Weights of a small contrastive image-text model: text encoder norm layernorm.
Rows from block 7 of the text encoder, named by matrix and row number. Rows with one number belong to one neuron. Each number is 128 + 32 x the weight over its row's rms, rounded and kept within 0 to 255. All counts start at 0. Numbers have three digits each. After the name is the row's rms in percent of the matrix's.
# gate: MLP gate (text_encoder.blocks.7.mlp.gate.weight, 512x192), inputs 96-191
# fc1: MLP up (text_encoder.blocks.7.mlp.fc1.weight, 512x192), inputs 96-191
# fc2: MLP down (text_encoder.blocks.7.mlp.fc2.weight, 192x512, transposed), outputs 96-191
gate.447 079:067152176128123116147137122153150129096131131166127147168119128039074170114142119146178114175135124151163191151155151124110099118165138155103133113104155148117152061188147145115134143128195090144076197126104171086087119160147097143117152165109123124185166163157123107140132135136120141186
fc1.447 085:108172090172131201135150108126113080137127088182093135154116160113153158087130104178145154099122060143114103110149114101170142143144143172143129111149103135143143107106117136125162089157172186126087101122141123133110107120092107102096117103095205160119106122080110119143119077139137141149
fc2.447 066:098142140180113120110118118180144181098135091142149088152116143165141101093102112123137091173163115170134152122075132106044118070146122168107152111149102061087154106161158159127043106104147142078131079139188158159160158109118158124157126121177102183188098164120159126085067128138097126135
gate.448 088:120127142162132063089146156140173111136151136071169107126043118124113158130141101119212099157104126158112215138140096152102067129171201155112081156146177194076089170143108072109109114138076122136109158106174120116130134083147081139181151143109104062152139166115108140135129111110120120078
fc1.448 089:160100176165100087121133158149186159104134124140123088153092108150123150135204100153170078098124133177072114079124096128094077153104137088081178050132188089154127156113090106114192139065140096094113099099146139159173083103091077134170140130181119086158135153105142120104132127077081136102
fc2.448 081:095134118127122098106181161148133137161097134118139114133190113185121096154111132102171139111148146115046136183077147118151154096142210171142142113161120096135125102101121136165175087123138163164171145154096108119125141093125195162152096122097197158070165168130109144144121133167171067131
gate.449 102:102110203140109216174091111103120125109123190049113111112113133118142076163163146188146164158160111174144185138135150125117118104116116082092114151086129136079151099127130095139158106154095167066133133124171133178127116149143102125129097133132129193117124110062168134078077093140095114141
fc1.449 097:061103126135177103144129140139110133126166099137153066130114096128094178096119122084173150114189094080122165096156100184132100144171137113091065149155142187086156127108144155214109116171108167175117180163111151092142131160108183200115106184077107173116179088162099086170133159085091156166
fc2.449 104:110104120134092109148066130099153133034127090108165166150153102159146073150171165102144122101177119166131097096093133169137176110141138088110135071108072111169131107171094134131212141169145119115095166159171188109078094138074158088165148161146138111117129098116093106155123140147117161110
gate.450 084:093134104088151116089115101190129091126162070161125152134081074112126133103139200149118162149075178136068078103105087126093116171094143109152108124120084130147104118077129093144127081152162088103108171120186092161122133117135126102140156123129114129094072115140126141168101156136137141070
fc1.450 085:188139135161146069123120121099132122162150172159080090162115137148133142188158123112123098151158133134132158096115177115071157145092063143153123218159109178115122192170103144107135192163087146112147126158139123171171123129134095135149127093156109094168161162131145130109121061100102108121
fc2.450 080:167064068126120104119127132035161132141154141125090157176068180163130141111180145127129098120162169111147085153122139091090106090084145138122129192136096055137116150196083199076142166145161115187111140125124066152137141126166107137101173096098161096178098096111107135102116125176132128086
gate.451 087:143124069103164171134137101041120108158149112168118113204111083107151138108126131167086166167115149126100085085146166116194169140180154133144104108124118114153112132112178137074147092178167157163106146125141081094104121096164164100132132174130175115171110119149118150094134126188119113063
fc1.451 093:123139111078163097123106137204162197069145116177163151071124155120126126106132151119178181085101164189119163085142083102089096066130170118113132096130134132171157125124102126108100199164143191179125106151118162155171127153137132124071095157120138150115145152147135111167153102093164117171
fc2.451 083:071097101106111106123155119098143175080132146145130104127157130092108135102112141073141167126148147120143125086091176163138090081120127184146110125122129081142109118111049097083160157093188100095097127138186096119152096111140147164119158104124130131138139179107089144132124076128125143114
gate.452 084:148113171137144118153123106134086093123116053149136152095127063095136139091106100113099126106150159149110180130164153104175131127084170137104130133134136153124162136165177142104174209113124135177090117080096137155124127069131130059118122110123093163115147092138122095153127071089064101114
fc1.452 083:168150170140143181114100112103151141107170141166189187144160132154116094106098120096122174096131165105203147144077119100162113126107088208099138151112150133151193135173172178113197116068112202151115120162174135130130067112111200092114153166136189151099129137147145128116172088214101120125
fc2.452 089:091190185135149152182109101154125097130174160181217173176142119047087112090131123113071108138129147129098165133095130154106187093134140141111123141122142096091142109103126140186152118117158158118173093167094139110060127118123015122131089148125122118069135151124123142171106084062081180112
gate.453 098:145161155145112137201155157133118142128084145130183118157113141126123086117156140120132160063131099104111134070126129076172127151144118089107124099079151112154070115182188181115091117105118145134156158144049143188095092119126127125126050154136182117130109108133158121116175112119169089132
fc1.453 088:134118135165134098112117126126151161161124076117110097167178122138141184154099123189074061159146152129162043190142122189135104060109090095124190149156109147111113089114119109126208102118145168107149135108115078154129172144151150162113137085171082166140185085078097099092086129084092129159
fc2.453 098:133120140172070105135127155110121161112177177173192069171133086110127122075082102176128100156119097138140166095088134143119130210123121111106190127061159175118092134128152152134129185102135132092110169129064074062110127157141145105092138139167150113166162184101151146116178105149102146162
gate.454 098:151127106142138119162172144105097163092196104126078095143114121160097152162091089175175088150145150171185189112137181131084110081152117152112137176120136118114151138140085119173163153122112054168073122106139124110098101123170150072043100101103153133141132138103147108142076108125097174155
fc1.454 104:111143152081148138127138105160161108143080090073165103109109125156177121162145126140115128084152169134184132152107111141078127079115125138195119113089137141155161123117174225173135154127179139144171086101144099176102138102097173149075108086116073088069117094101113103132111116127094113158
fc2.454 095:162100094149158092163172199136130080123146132118132115101176112156149151129163114088102130104094146129143130091103134110150126123146158053152103149090142128158061184144066061173168132172070133123155175075100160116101103129082091182146084148071166087137121077157118157127149120090204109050
gate.455 074:147153131079137127059100183103161085179134129140078130126123165106132118149122118164091115127118121082163100145153131151151082158053094179155065127152174138123136142141149152120127165147069094127132128107109083135114133122137126149115029151091142081143154144127135149139109129144120113111
fc1.455 074:142132133077139102085128108054087187165187146146120145154141082139101133131113098128111105141110093183133086137121177142129134140127112134110156154176083130133185128058131155115125160145079188156162136090088068123144154153124091109120113092124113082111135153072077113153119146103090096139
fc2.455 061:129083169149108128123156128128137113154143127139170157113102101111115143137126131192160137089167141118125126120193196206134120118138133095101103150093163185134117080046102134110054113122118105164110118124102116110117178133093132191154128095119134165115191118117165153129108107090172175123
gate.456 095:091141147134073113130111095175108137095096132165127182139122198086124131093119119165214105118083134182143149179147155174110124110064141075119148101171161113066127156141122111181107177116120117124078099132105128146130120118084064117154151136102128105097085185157149089139111170067104121120
fc1.456 102:168156174072146125125148084110152187089109139106103121157139097157096066179160129101130219112097169151163137078121142060126124130116137116128087144119150136088101111107127101061124098080122236125173156103175145160112171120099119158161092129079147155175157089122163162142153076143149132125
fc2.456 100:124116116144158162098115166087062145111109180153156148124117150107109111142151138213107167133149100148131121101191088146176137101131179155114076176178116135160114100124110185098155135124111160169135113151123176117126200088128146111095067099119139166121117168079133176149172103114168112055
gate.457 125:139163121109196164183091161175142137109057148095133186170120142109138097128140138135118170097077083124158121164098093167188140139148113153105149088124106079097140120089171176144131100141150119191104135127136114174154062114132144101085134103151139075112112117169120156160040124113135145108
fc1.457 121:117116122117128166153148122139071183156124143078047172095095071135121184074131131131120096182142094140103114141048113168097074163116123126153112065123175142128161158128132145167183138089097150148119046188142074137141085133108080134148127138142161170117150132181207091136097179144109125123
fc2.457 120:134183115141133147067119107137098099091130127104125128136112086075095136151093129183131095159191144153142150158161098086151162140108167116111174137155062104158122062137075145150109132138151063099099137162113139209092076172192085118102138109152137108166139101077154086152174156142087146119
gate.458 088:088091101111114106086146092122133085161147068139084137145151153129109159146115096092133156170181151082082119082128179087076174121153128075098159139156083157088063196055138135109131136073151125193161120092169154122137097097122112159046140128096124160102132127143119145151139182155146127065
fc1.458 089:111104147075130135175118166104176122102118119149063170171163092152162140098145104124166121122173168177118114119101063087122120163139086173155129113117093140155155121115169126149147101160133118074136160099187120161126095109139151081140122117106140144146163122157121224130150055139192141148
fc2.458 071:051109174181165119114171148177079127138130095119198148048094101167125126089134145162136119135123122142125131195168152138116175127066129137085088142131129143122114123064135129127152100138122110143088192125174163153111166105158075101072080157150159120092133147109151116157157126111137119117
gate.459 090:110192115117100192132118118170138087121163139157142152112202126080182161171092130148099113098111166138098158104128157111094140135087121117128084119150096153156087051132080140155152126159161108105140100154106161132171191124153090118037221142162133131109093102119139150141141084138127121164
fc1.459 095:139115149154124115102151176120173122121100123076118131173122152118103137139163140138139125162124147077080143099107136118103154099166166090139144146202137112152122172141171139079132167113116139112076096098179141166080070102105134131191082109108101084113129162165143090079149173102126128078
fc2.459 090:185108088140102111160071199169171142100129101159087174054128153108110110185135093136124122094137185159160111129111133147119127075130109090127106164123155097137082136099116077133149101147118139188118162152146160159142129135154119113156157090084174117142107056118156127142134094100093138089
gate.460 086:131150123133120057156116103080139086068153101146105049151139086122121131099091108123157190147132137153099137139163098165104179110156110096173126145087122135094151187104133071083076149184103118148136141088206160129173061117122117165173139099136114073139177160134214141145122093100111092095
fc1.460 079:161111091090130076176142079136159155152158088108098088166136116117121089091175206083104116070103108095080175144083091172133170183097161130123110120150105100090112188145139137123114145150132137191126085085169148149191133158150106120166132152109060040132121110153198177119136098132127096156
fc2.460 079:134105117086106131121103152084097143109125119103109115110125114147102159154114122136100160167098156122145085143109080128118181070125168108153097082163115162124089144095112167162129102168132182176163118068143035103120121156117099127137164063056143154155166174216161164109069110144064060072
gate.461 099:127133123064090129142085130096173139150141153150125135098113103109112223187092066136143174156144074148086084137163071142139161088095163150106087106111132083120125170111137094213096172150128135154071149064120148172128120136140153100169142116154129144056128130136140128188133139144141099161
fc1.461 104:136104156095143149112180179144094141119170107101133085153092171172155190166181126100121150188160104128102136109077063125126144155182123089122149169110124160146136155118129080063178128127080099123086118074164128125137159065096154136137164172098110173179086164145123150141174080081098134131
fc2.461 100:086118096094122157159091118095167068120144069162184132103165118106106129132169153060087147116113112157098133061180144183159147153094140144104100126154090129131124128132195151110130181165131083067149066089124171116102142100140109174180185160125201192130132169133115079145134138094152138072
gate.462 114:131096171161142090149103111145080122128109106112167120118073198129106153076155206153144107114081112170081209124072138149177121149156108116111130098154125154095125134125177146136124115140207083131127100112104074167109078090146065169139132118099134098126133140132138164126146046099139166115
fc1.462 126:082169068126129087159096081084118100067182143121096171162141171112104148074081125181139133170117127120153100081162106109150084113093191107152118135145097145085094146100146069144114158139075147151104032146141143162106098084158157179130164119129187107107091115162162161055057138161105160127
fc2.462 138:099153086108162143144105085140134068103117089156125124131175114109129134154095116105110135139162132092087124140155134174149124125142176104154096100163127138161205144102128117148184122164117097129172030113159097176186134151128143146147168174120106122127084092106160086085117136183113098088
gate.463 094:186149143140056097083168130147188158147143074106073096091117129147117135161139101135132145145143111131135097185102169142160115142142211145134162109109123092073175151100163143096102107110114154160130107072167188128128076159093128114113141085093107118114083092131122113092100117130129205158
fc1.463 089:072143096125138103152185191119133098098053083104229115102121140108167105098079146091183109152129131179135103162169147085124130069114117085103145156106123149178122079142119158111101143129172072164163162133138172114109177138126110173131143162145204083157111101124073126160172083151135104124
fc2.463 098:124139170173123194127138086093154127156111097147064096133099106171164148140124144144105101088166155160134160102152115155091111131067145135121160107128184131109115117110132135134157096100091099186144090134083141122157146085106176149127137102154076177150204134117132112159154137126153170115
gate.464 102:131170076117092123186124124103147206116140124146176134094144117143087157154111147124106080090186083118091183087173080123162130135163148133089138142122094126060129138148110098165111114135195097133132167104105134079070166129154112201193124112077142161068144134170160100145143092151110129132
fc1.464 106:155169158106100146126129147129170117182072108153168066084141109172085087173149135121164103161138179159111173203081134076124140143136136107126108123137142165107158154123142171133153104119062090125137105077121143136085110152138108107130131078060114148172126093114087137112074195147085142065
fc2.464 110:132052150137174126043143174081128183166135138157144146146109130104097103106098120072156125164168148127147112145079121140084109146091200086106124152076149084129116126069125095145159135146139100079129103074146132077151073131123130123068183105124081157117140136165120077140072130206098137085
gate.465 115:089136168148157132143102122145167140130144107208131133113103192108079124140119133088114094174151181145112163156116093102147122149116094150113187184135144132131078153159129161181097129181168144152074134135164129153113103124085192099083127174142148146146131122118139128110081165189108066106
fc1.465 115:137182093152168059081201122135140155215146118160106163135120134149133134110101074139126073147154102111145087116125139107118107177128113177148117124158136130161174134100126125105136134143114132203191125117142174193118130149090158104111096164125110093161098135107126184132140088151147068097
fc2.465 121:167117157127153133122059094127127124130121132178060101133151169183160173125133152091161140111115069177127162114127113157188150135093121146144101166132150133074169127128158160162092166125122100108085109148148136133138113099127180027173152125168110164079113079140111155091092145155171088122
gate.466 101:130137072110130148067127145109090133120177143127134070147178109095107099070096093096077134141122085144111089084104088087067079122052090207133097142151127087140085102170140172141147122125163165097195085087099108107137169113118103100115144074143130187154174156130111149162098096150076123184
fc1.466 110:149143158152101145109166070175136154075162103096150132103130115124168127149115147149186173145095169142176121119074125160115122064115122108125121083158133107166145118056079187145050096126124127158015150150154148131127101102146175133061130125119094104124125187106091124127143116103129096120
fc2.466 116:083135112170105167096160083185061132166110113126196116171151098153061091095093109153133099134074100127145104143150149173107151118115131140182124106143162169143149194106096155147121142123103110159184150176130149048141141081128122150098170114112106126164142149067098149127062113133160124103
gate.467 108:149162119116099105058151078092145117134147167161151176125124107113147094149155158152139130093110169160125136151126135098162181076102156192123155096114104084155123158235121157161128136136159065117119144129129120112133092108103148096120121124093152109111093111116125185102168090139129114105
fc1.467 092:169111089151118130084159119087087147132133185157110137186086134066132068148131104172103117112107212129126129133126104139128145132129149083148165098147064075148089141159105167120178135120173123166116160138109129093183139174125084129091133105135164196154091141057075148165212115175081126137
fc2.467 105:160164116088196102126139089123110106071161173108150148118149135149139142174056100134092137137079143108100086130172133130086171038158093150152151110156105127156160093060096152151165068136119137108194145179132151109174110123096164095100140132171120084092112155101163123122150152120140176102
gate.468 092:090141173137120198190124145111074114117148175081131198105110109080151155202119171178107076150070102094142133133075129119109132124129112084153132159099173107161137101138170145120120098164127107122144100153158158151150118136149114135149159094119117188138089093096128104157201152145106126128
fc1.468 096:081139147136097125113139176055109136058156132160116159157107195108109045139173098130202144138173133130148188187097076089118114150154164173123149095145159176164114162118104101065137130098092141115100077096132112165100097134092135150105117126104124132112143112151149172170134134171082166134
fc2.468 083:109120111106157106102179163156097148081126113181226135128172091111119140132153120175095118088121112136107090124128187174154144078098181126157131115160134132106103160089174124105153125132115107190134041103124116150102122091122233137185108180084170153166154141154135138165172134157090143081
gate.469 115:099093143144113077146152153055115139160082117111153143150111139143156144088108107164131140157150086118106155128112073097166167133120159134097132140119117100086136154111172087155110151147124115095175163129117071092145136092092159213133094126131081126135104139192159146070161044176127155128
fc1.469 117:161159091098134121191153106107124170109133139178143079100056142104112134124128129111095136120121128129120092127167155122114083094112067145048112130191145155162154109183077156075137125157147095170104118045094139180121149165149117081147136120160139095136133126111186095153125111149075132082
fc2.469 130:135134137105129079155183120136183089159154087090090181120165131137167135138103121145122118111118134095115126178064152104142104121059112130175114122126108143172074137159106143091111120093160141120153083104153191190210116133133075147123126160137121154121117137085151168096127085107091078121
gate.470 098:118154145149107170093178144162119117124098133152139153145161109101138058072117101109097107136120114134173141107106100159159085111155149086079118186152136079139154100131143103115055155118156133090135138138181139129067152151116109133131090090138125086107090171152079173076124083132186108100
fc1.470 104:156126117148142042140158097098097075175155073105074122075067105143137179118120207155171205142132132081098123167083077086126144104117106195180138115076143123078171063113138165088158097161135132165145110080096096116175138142152141123089155142111146153093181144129130129143120132105127132108
fc2.470 121:085181128116141125165117205151117132124068100112159148097109110198135172057088162115096161175181082100094108178082176086142104155109113136159086129108155109138158182124107198120151168168113103150126110181093138130130124109077141114138126093100079118147116107120162143118167141103173132155
gate.471 099:123145098122085074133122165088142130144076173122122139067119149140105185102101130139196121140117086136192145130130146132115127103075171145135139157121158086088160097066076061129163126134119058163115124160134104124106132132184165116166109154108122075140133135116077130073101144100109112081
fc1.471 101:156143038116126145096138186103136168166127093119053101132177110126114140120146155086175071119120103097167148082104123127117109200107112133064136112130072161159132129147068111128123149168138086133161127149113187169112123139130105167124125146163161093178144114147200158142173123110165130111
fc2.471 098:108129132186118096094137128143087114150157142096162085180156105100140109218108179126155161156179117163148138119176158087101107166143116130159129147143125105189061119084189086114180132159150132167175134098148173128100155115068124130109112188167211116141116142116169066115133143147194138115
gate.472 103:132159142128106175143127124104135065168172189157140116163065118157133112080135134118059164132159172141133181112104143109180087096141110162127187127116121102134100194083165122126083144131155045157124114113190175152169132094058134175094106060099140138162128124155152115146181136169126182148
fc1.472 104:168082132160132121163157148088150130138134154126092157101067134158124125143145103112110204146132150147151188109137100072108130082097146103166110115151163083155165210150122076107069083168088102190117109112117100121114144144175176122161132108103194120069114083147129165145152100123092151104
fc2.472 105:083156093166117084194097095157180183130137159176156124090093108134108145115072137183119089137132100135117134143160165081153114092106147186150165124140212068187112126097164131134175181124125110066194161087166130175167133117050179134094146164099127092169121083103171126157113149171125112182
gate.473 083:155087157148165108149092094064128099133130166172171139114208135175158115102115119144077130096138129143171115179074093115176143136100140146120150098073126143136128138142150086187176128078145163117085167166105157090117089119145098132064152070121168114128118152054173067080127110137077132128
fc1.473 092:173084168120175087094135174131143134175159147080123118129055082138101181124022131117183178105129174098148137112113189128141111133122093149179118121070072149152127096189173120131085165105112120174126139168114162140148157118166169115119182101135133069119140173145210126142137106118139199120
fc2.473 068:100133150112166133122080138139089147092140116089118195094114074170128111185176084141135066160141156140114124106152170121138148107209218132111127123076122135156138099070126089131040114077098087166141169108133094103176137160120100130154092141140140129128145146142052123153121161118095160166
gate.474 092:067108135124115107036102144122165135133126107142194145114073194125122143152137146179141149148111113101105100156147097163117118149166156177125120149106166116154103138165049136142103150086126131173086077085196127171163126121134115076185132168137129135079092124070162133132130097097134112147
fc1.474 089:089124157132146091078167137122094078174149068141104110071121116180144070103109117162122135109133192109137138180135084093124138170149137070123115084095116151115134143127099174137099116094144176054133180140085125125120056133103144091127140179149159110089124143105116135085147077130118086090
fc2.474 091:173118150037107108168081106123117115103098129155124131133112129172133150089120177105164140180098159123069135111093061161159094163104093175142178163142125121130156145111146151130082124169170122098080129162153120074096117106153125116146165128126099100127153148137129122136159133133103135071
gate.475 089:196151144109124178114147103198132172098152076117119146033165117159138088130163107078154112182100196157094132089155115129109137144099114106092191130184155109190130168146126165093156114145078108181123103088155165122113102080149089079168109147125198164142170114136146124122167159088105066126
fc1.475 093:113115095122109144111121179147078100133124168142172131095184116118160109143100118166116160162143129128113154076134152066084153191183098107144176172125143089144108099035123165117114057110083092136112106112145086092116115103107081127135171054129071171177136142183147091149156155143129169195
fc2.475 077:083147146186093119090136132154102103092137176099204159098139182132100059060133102113121125125098081145131118170136223142149175143141193161156087164186123150138144118072118133159126091081175108088143147078115196126111140117132132109108115149172159159148125094138159105136094173115131165110
gate.476 116:166148143150104111157132124095193161057143134069103113108175125169126133186115074166096092145070089097118102096122134125194101132138120155145107191182102153131107111167136108086118191186123148092141129154196089160133106146075119114157142091100156158161168142133118145155135122116089077100
fc1.476 107:087118161090105143134092095123081203051079125140132127124140190118110155104109157131130126143147177108097071098196130127109083050108158081101177111109131165138168160117095099140143102137101113115105156101132188140111084158126195126150153127187110166123130055085190116146167117098155127098
fc2.476 129:064101080073092076184153167115166185053125100119071118118114163096098137181144098184120138125114126097120166082114179106118157112110178095101123143110141105138124127075153111110117133152157105110120184165119053157140129149108136100210124144139119096112137140151131111104160158068053208082
gate.477 088:103147129125105109097141106147147139186176157166154150197116171188076120201120177164229146161084128142112058154122142149114142159093162104143035091107110083102133141148156135141122117148190179092138066161115106116118101138145134185114089154170159083174092097113120143159068130159090115121
fc1.477 090:119105115134135081152151151123107111087084117124121061134143143115111136070142126111088105140160152135150150114083103119143187092114040170097118145175149205101125127124053136128113193105099139115130152077120134195125087077114128104101179113121086189058104145131087178127174132152138149145
fc2.477 090:175195148123082142130045145156146164174130091109106033140159116101187149085131109113111169135118171109154145141080124134145151156150175090121142073139094145184120111123095147143076096120096103131154118122111112104128066109134176074156168085128078119113104101118153148099096136147154149131
gate.478 106:098117092153122050160165123087152168103160135113136154139081151126090126104140082108148102122064136168123095169066159140112124094085103098180069124130102130140120210149096169150135120132131159149159127119127156121111145122112101115143194104161107170101098176148141174133109159108061112074
fc1.478 114:089134070144134131127076087179072087106125120106132153104115108177155169043128127120091098179167122089134156124156073171106114177100117158113203123163131119131159137108125134145114161109102146092130072141197151171188115197166063139084113141147135182142104094156116097119105137113128112103
fc2.478 121:152136161168072124083120041123162174147161155124182116144114117085071108187109101179126147135120130168113171115110149134163130078143145165121163163100107137128052143125116164080100151112143081171141092129182091120112144106128132135134191055152113200107101145089160153178176069146109133064
gate.479 113:179087174180206161183154038122100151179169160105126118165070126173146157125139084097104131108122103155082139106054133139125126184121097164139135207168142157108136107167120146150166156123148118128113055119128128134124125138122081119186128155100196152126132125119087156152106135167071146140
fc1.479 116:155229069096132137068134153132127137040122133120182097082160113136142128124106154113126106116079113083166084111133077162134140135100162055102168084108141082167124096055115146160102102119073166188163171122152115161111075200110143125133176137179088183098074103108147125139132130099142081127
fc2.479 124:092101114074095161176106144116157178062121119104062117105130144139120123178122111138121154126173121155160150096168106144160098195172125134135102127097123150111099159144160129193176092144120118043183168104135147121153082109117121057121179138128114137156173155143090138094102098119104209082
gate.480 101:101129175120189176159074151139130107168097067132111065174113163188099096178105124135145102114089144084113090126123151118122081118088092110135054113146135117088130138085122088091098166087165095113073079147077071093174110074110164176070122177134119168160075135073187123068139070145144118113
fc1.480 108:144091142135117135134067117165150105104147182142162161208129097157171157143104024157095116124125108067164117152086158130123117140082181127118145112148142070176138094104142117092126128156123116106095125157116154059121104149097181133073078134053104101094109158115170147111120095077128145135
fc2.480 100:155128148108165149064133177128128135138072093136155107099135141124107068140193096088117087137204073149068136172098120141133125130057144117100160163126198164035130165120164101106143111169095110120114103121155156156126106086169106090137138130184032181108130157155120118137151131125091177085
gate.481 086:167098164184120130092124115150144116166133143111157062133133102127174137165151144088171074122126084142146082107111155176126123080184100102110111197119161092078154104136130203135124159154143121117133097105141176120119158087135086099143037184151175150145099106162161074125155110149113151082
fc1.481 088:151090155104138065146104116117134197088157100166132134114092108135146174120139116148110087173124142148090170176134110099121152129126131037093133076104135111129128145153122059128074112162122072101146092100191126181161130103161137122135140083205140166176214148131161121146070125147107132089
fc2.481 084:164086151111129106160127156128157140108118173083106091102078159071125109080149140105173103142080111103152158117199067122107098186126148166093102167059133144116165095107096151154122149147222065159171117095153023095108143140082105138084139098152174094128133154108172132144097120098131146122
gate.482 111:102142100180106093106099131192123098136099123136116131121155125129120133185142144095107107177137146143155124151109163136152097095133113098118132160107132130179064113137144145123090106087084158113139132102179098103034127059126095101109085107142118124105175172073149125148180084125111035071
fc1.482 104:118132101091140094065130123147210153098141126137140096115127155091076095125052134131105127124122094194157117149098088073104147117129133121095097038122071097176162115133107153084158110143072092099090159184078151106115121155081144144166166175105164152163097103148107121091131110105104125096
fc2.482 112:159153072119146154140126183096184181090136180144095112135104153142113212084158119114186151101084162127138101174096074096083176179159146146095150110168094093174118150100065154180148087173088175093158120088129169094170145147153123156176172133089134094182175126071162123150100121106103143090
gate.483 104:136136087174105118102076093170091161183166159148217107104175119057149168111132132133167070161105130139165126130126140151229108179124104154119099131109106099128133116157119138117151143138102096152131148159118125150111048108113111129103095113145149171159159125048163151121140129124138142169
fc1.483 101:149046185089088079094178116091121161171116100128167123103123113133174156111085167107165126065116088081096110189182088203201107114101113169112152156170076143132130108127103121175149151148095070112146098121070084142124113180059156146146101175112162155097156129153158146132156083108147156146
fc2.483 098:129163097148165104118146119165095128180145155173177154189149118170104151135052116122101138094102189148101094124129164127137062147083135136071094152071134069122137146106115202095133076123155128130176170115092166090184121160100133134099062154103133087130124146101138123188106105110179208167
gate.484 090:152135118061135149108059155154159107157170148167163105135224149177077172165137143103159124146164089110136110193141124077099171140121112111098102117113088088113093124095151182153138169149121168092147175136114144100111160203090120140122126175098172130117152142119110103127131116079142065110
fc1.484 095:145123095108102155148100155063147128144149100127117137100166140067117103136081182128114154140163113151117139070110092140116051112113151135147136132111162155118099135136120143172187197089155129073115157202056151117077134112115099183114097208114136142157133111150177110073149120132115142212
fc2.484 087:151101125159125114102104176110117136094127158167165135077125103091137166150165107122166129118119156064117061183133103145139105080162179129158183113071111156098136116128153162109072123102197088118157162132119086149086067087108142119127124151115127094035071158154159101156116127106149187115
gate.485 113:140086120124126106084069201119119166097076100134154121126104158099140132160108198082135136117056141124114175131070140123144165124107096128137091107145164110114069158172129114107133157192112111150104111229146071139134159108140102122103141094104170153103132073121115066134101161162098159171
fc1.485 117:118150106172139106087177125153144086163203117132133130160168130188154093089099089203144137185180065136151095141108149102100108104111135186134124149105122114144159116134147122089145131033094145118073092111118097168140112158147162101131159110149094081135142156112147128080119058142108131071
fc2.485 167:133159122161094107189152094119146222104087142109135105123127099091144157108128059123088153129152146142092112144068095130122111113106133194081132128120126153077098159116110104147098088138106110170151145112103158158156105126074174089181138174100077164124142122131077144161065123141097147150
gate.486 092:107147089121099133057173126140181175169119179095116106119094093135112076070112170141160126138131116084098149208137146150139130140081070110132163107147178136085132096115153158082116102146174160153204116097131175145131124153162139089116114152168158164111172090099078068144140128138182090171
fc1.486 095:108094131116076093150163160094140066137073107117117116143150146149168104147136150173165135187113143056076135099086126064167171119166081141152140171162184127136088144137181124091129074089096090169115137155128060127138087094090154090119142137131181113135184187141165107126095130114101134139
fc2.486 095:131153116152178082151103106141124128140139141148096093117138135130159187141118129111128121134115103144120176091137099174152137135123089091133078100126086156115161183237114158112120093146127127072096119189144118119150133162207099087051134131147143057152180130163098110134130058152133172159
gate.487 098:167199113161153050183129164101094105138177111051093116108134135170108162139165111124074131151127169166185132136157134095137115122152131158085141107075159149137111112164172147119142151158147095138119114132123084179128137099152141166124128112135080173126135127116063085062136095133153044140
fc1.487 104:122120109099055185110135161118158131142111141169159190104147180161130134118124153127223082179145123099108146086156080144148170156160159101134150146124095084146151098170154080147090145106111130132120117166184165155151080147157124146141115086136144129136161128153126201157127139116137188163
fc2.487 092:107203112175123134226144126194116128130152060127141132125172124153108190134158126051119178160150145136103076154108162142142125140168143198132073139136140119117092132146167119058132112107066121109130121129147170153080164099092095133139140140092074139152200141135215098125104171109127129134
gate.488 096:055134161155193112091141110123141154118058145135116111066103162163104142137067098174150218146187127126145067101136156110184129138150148167133108164157139144088185131114124119147146190078128145185142152133088138170122111103124120136148106068162154107165219134117147150209133098122118147073
fc1.488 092:152171088092135171132090166136175137172100122100119115162139128184150143103093116170100208106134094066148080147098198172077168123133146101105118171104122132127192183146110071098150118148156156144161122142157127134111131178149146119132060152133163149090150205095161158142130130124167160117
fc2.488 093:123074109153146163144144123151106163129094094140092083154095111121142087092113141125139135150146171106173098113127173160101121139142165068130079150156152173098070092175134118098163102155183129174146134095121179152161089090164193091142147159123152149109143140098115178164086149128135111125
gate.489 098:124135121204122143114066139130135187083123124179164123110118097148153124110153084066123153140132142100134145121089077223187092166110148095122175220197108061103098117129113133183114107162140093072171171112099098159139146154142118130171136130141086147147104145131119065127082135145162099163
fc1.489 089:155070091154132086105122141112131122087104075157145096105098148102118150117107130125175128113121112143113115070164141095134119143109067208166087168149082134195137138150082165123123131096196121132069124105141094169123196094110148105094152094146119114101182092093088137205122093110138143136
fc2.489 085:151086093165104169160140100118208123140154159103168096131137128128098105152083129149132157114125136149130143149103112057191142152081081123146128116138098150124148147116099164122139111160172124148103161107116077100148149107111099102126197128163182140151148152187198141096145115201106102106
gate.490 108:164109092125104090105083158121058135091120139162149118102093127133083132155118104108105134160059132114207138158150133127167146108141131080077063088120136154135168125141127118189132084139122175122126092144118058053125115086146105163097091115107089197118155127146093118141122041102096207106
fc1.490 102:140094067143096136122172127103111137159143126140191065139101139165112172162094126091189158191189119083131119136124166128187118140093143120081126069193107121121090165097096104143091146129159153126106127129084124074128126080129226108125098084118117141139072125098127099119099136143169191136
fc2.490 096:145161128145130085112138128106137139156140170163059105149059133171123089137097171081187133188076144169106131158101122058087129184167107132124124115122174072152108148112140092115133119146110130102085107164124132150101146176107120111152103088156064128121067071186164101140112141141140126170
gate.491 094:066137141139129182129125134104065164000101109113098142141103134145157070141100119108149094150166134158119069121131148109121144170125199129138131124086135118105100138179144096159121119123139074160143103163082112117126148133136162086182090070117141110111163136129167113160161157146174119095
fc1.491 095:112086065119123109159180159124104152097119073058133167145146126074189042126114128117167109160092130147118087072085117087129127162113165167165143148149166176150128113094109043151157119120113158109125175184182138127168109188114149135117143031151179068107134131122107167148140173165180169122
fc2.491 098:094172108136110131191104176128085044058107125055134067120114111122090081104177136129145060130053147153134123148085099129086143147121145094154151163139132203149131131117123097080080159116116152102151196119095215144167127101152089108149131161216188125115156150103139119135142132091148083105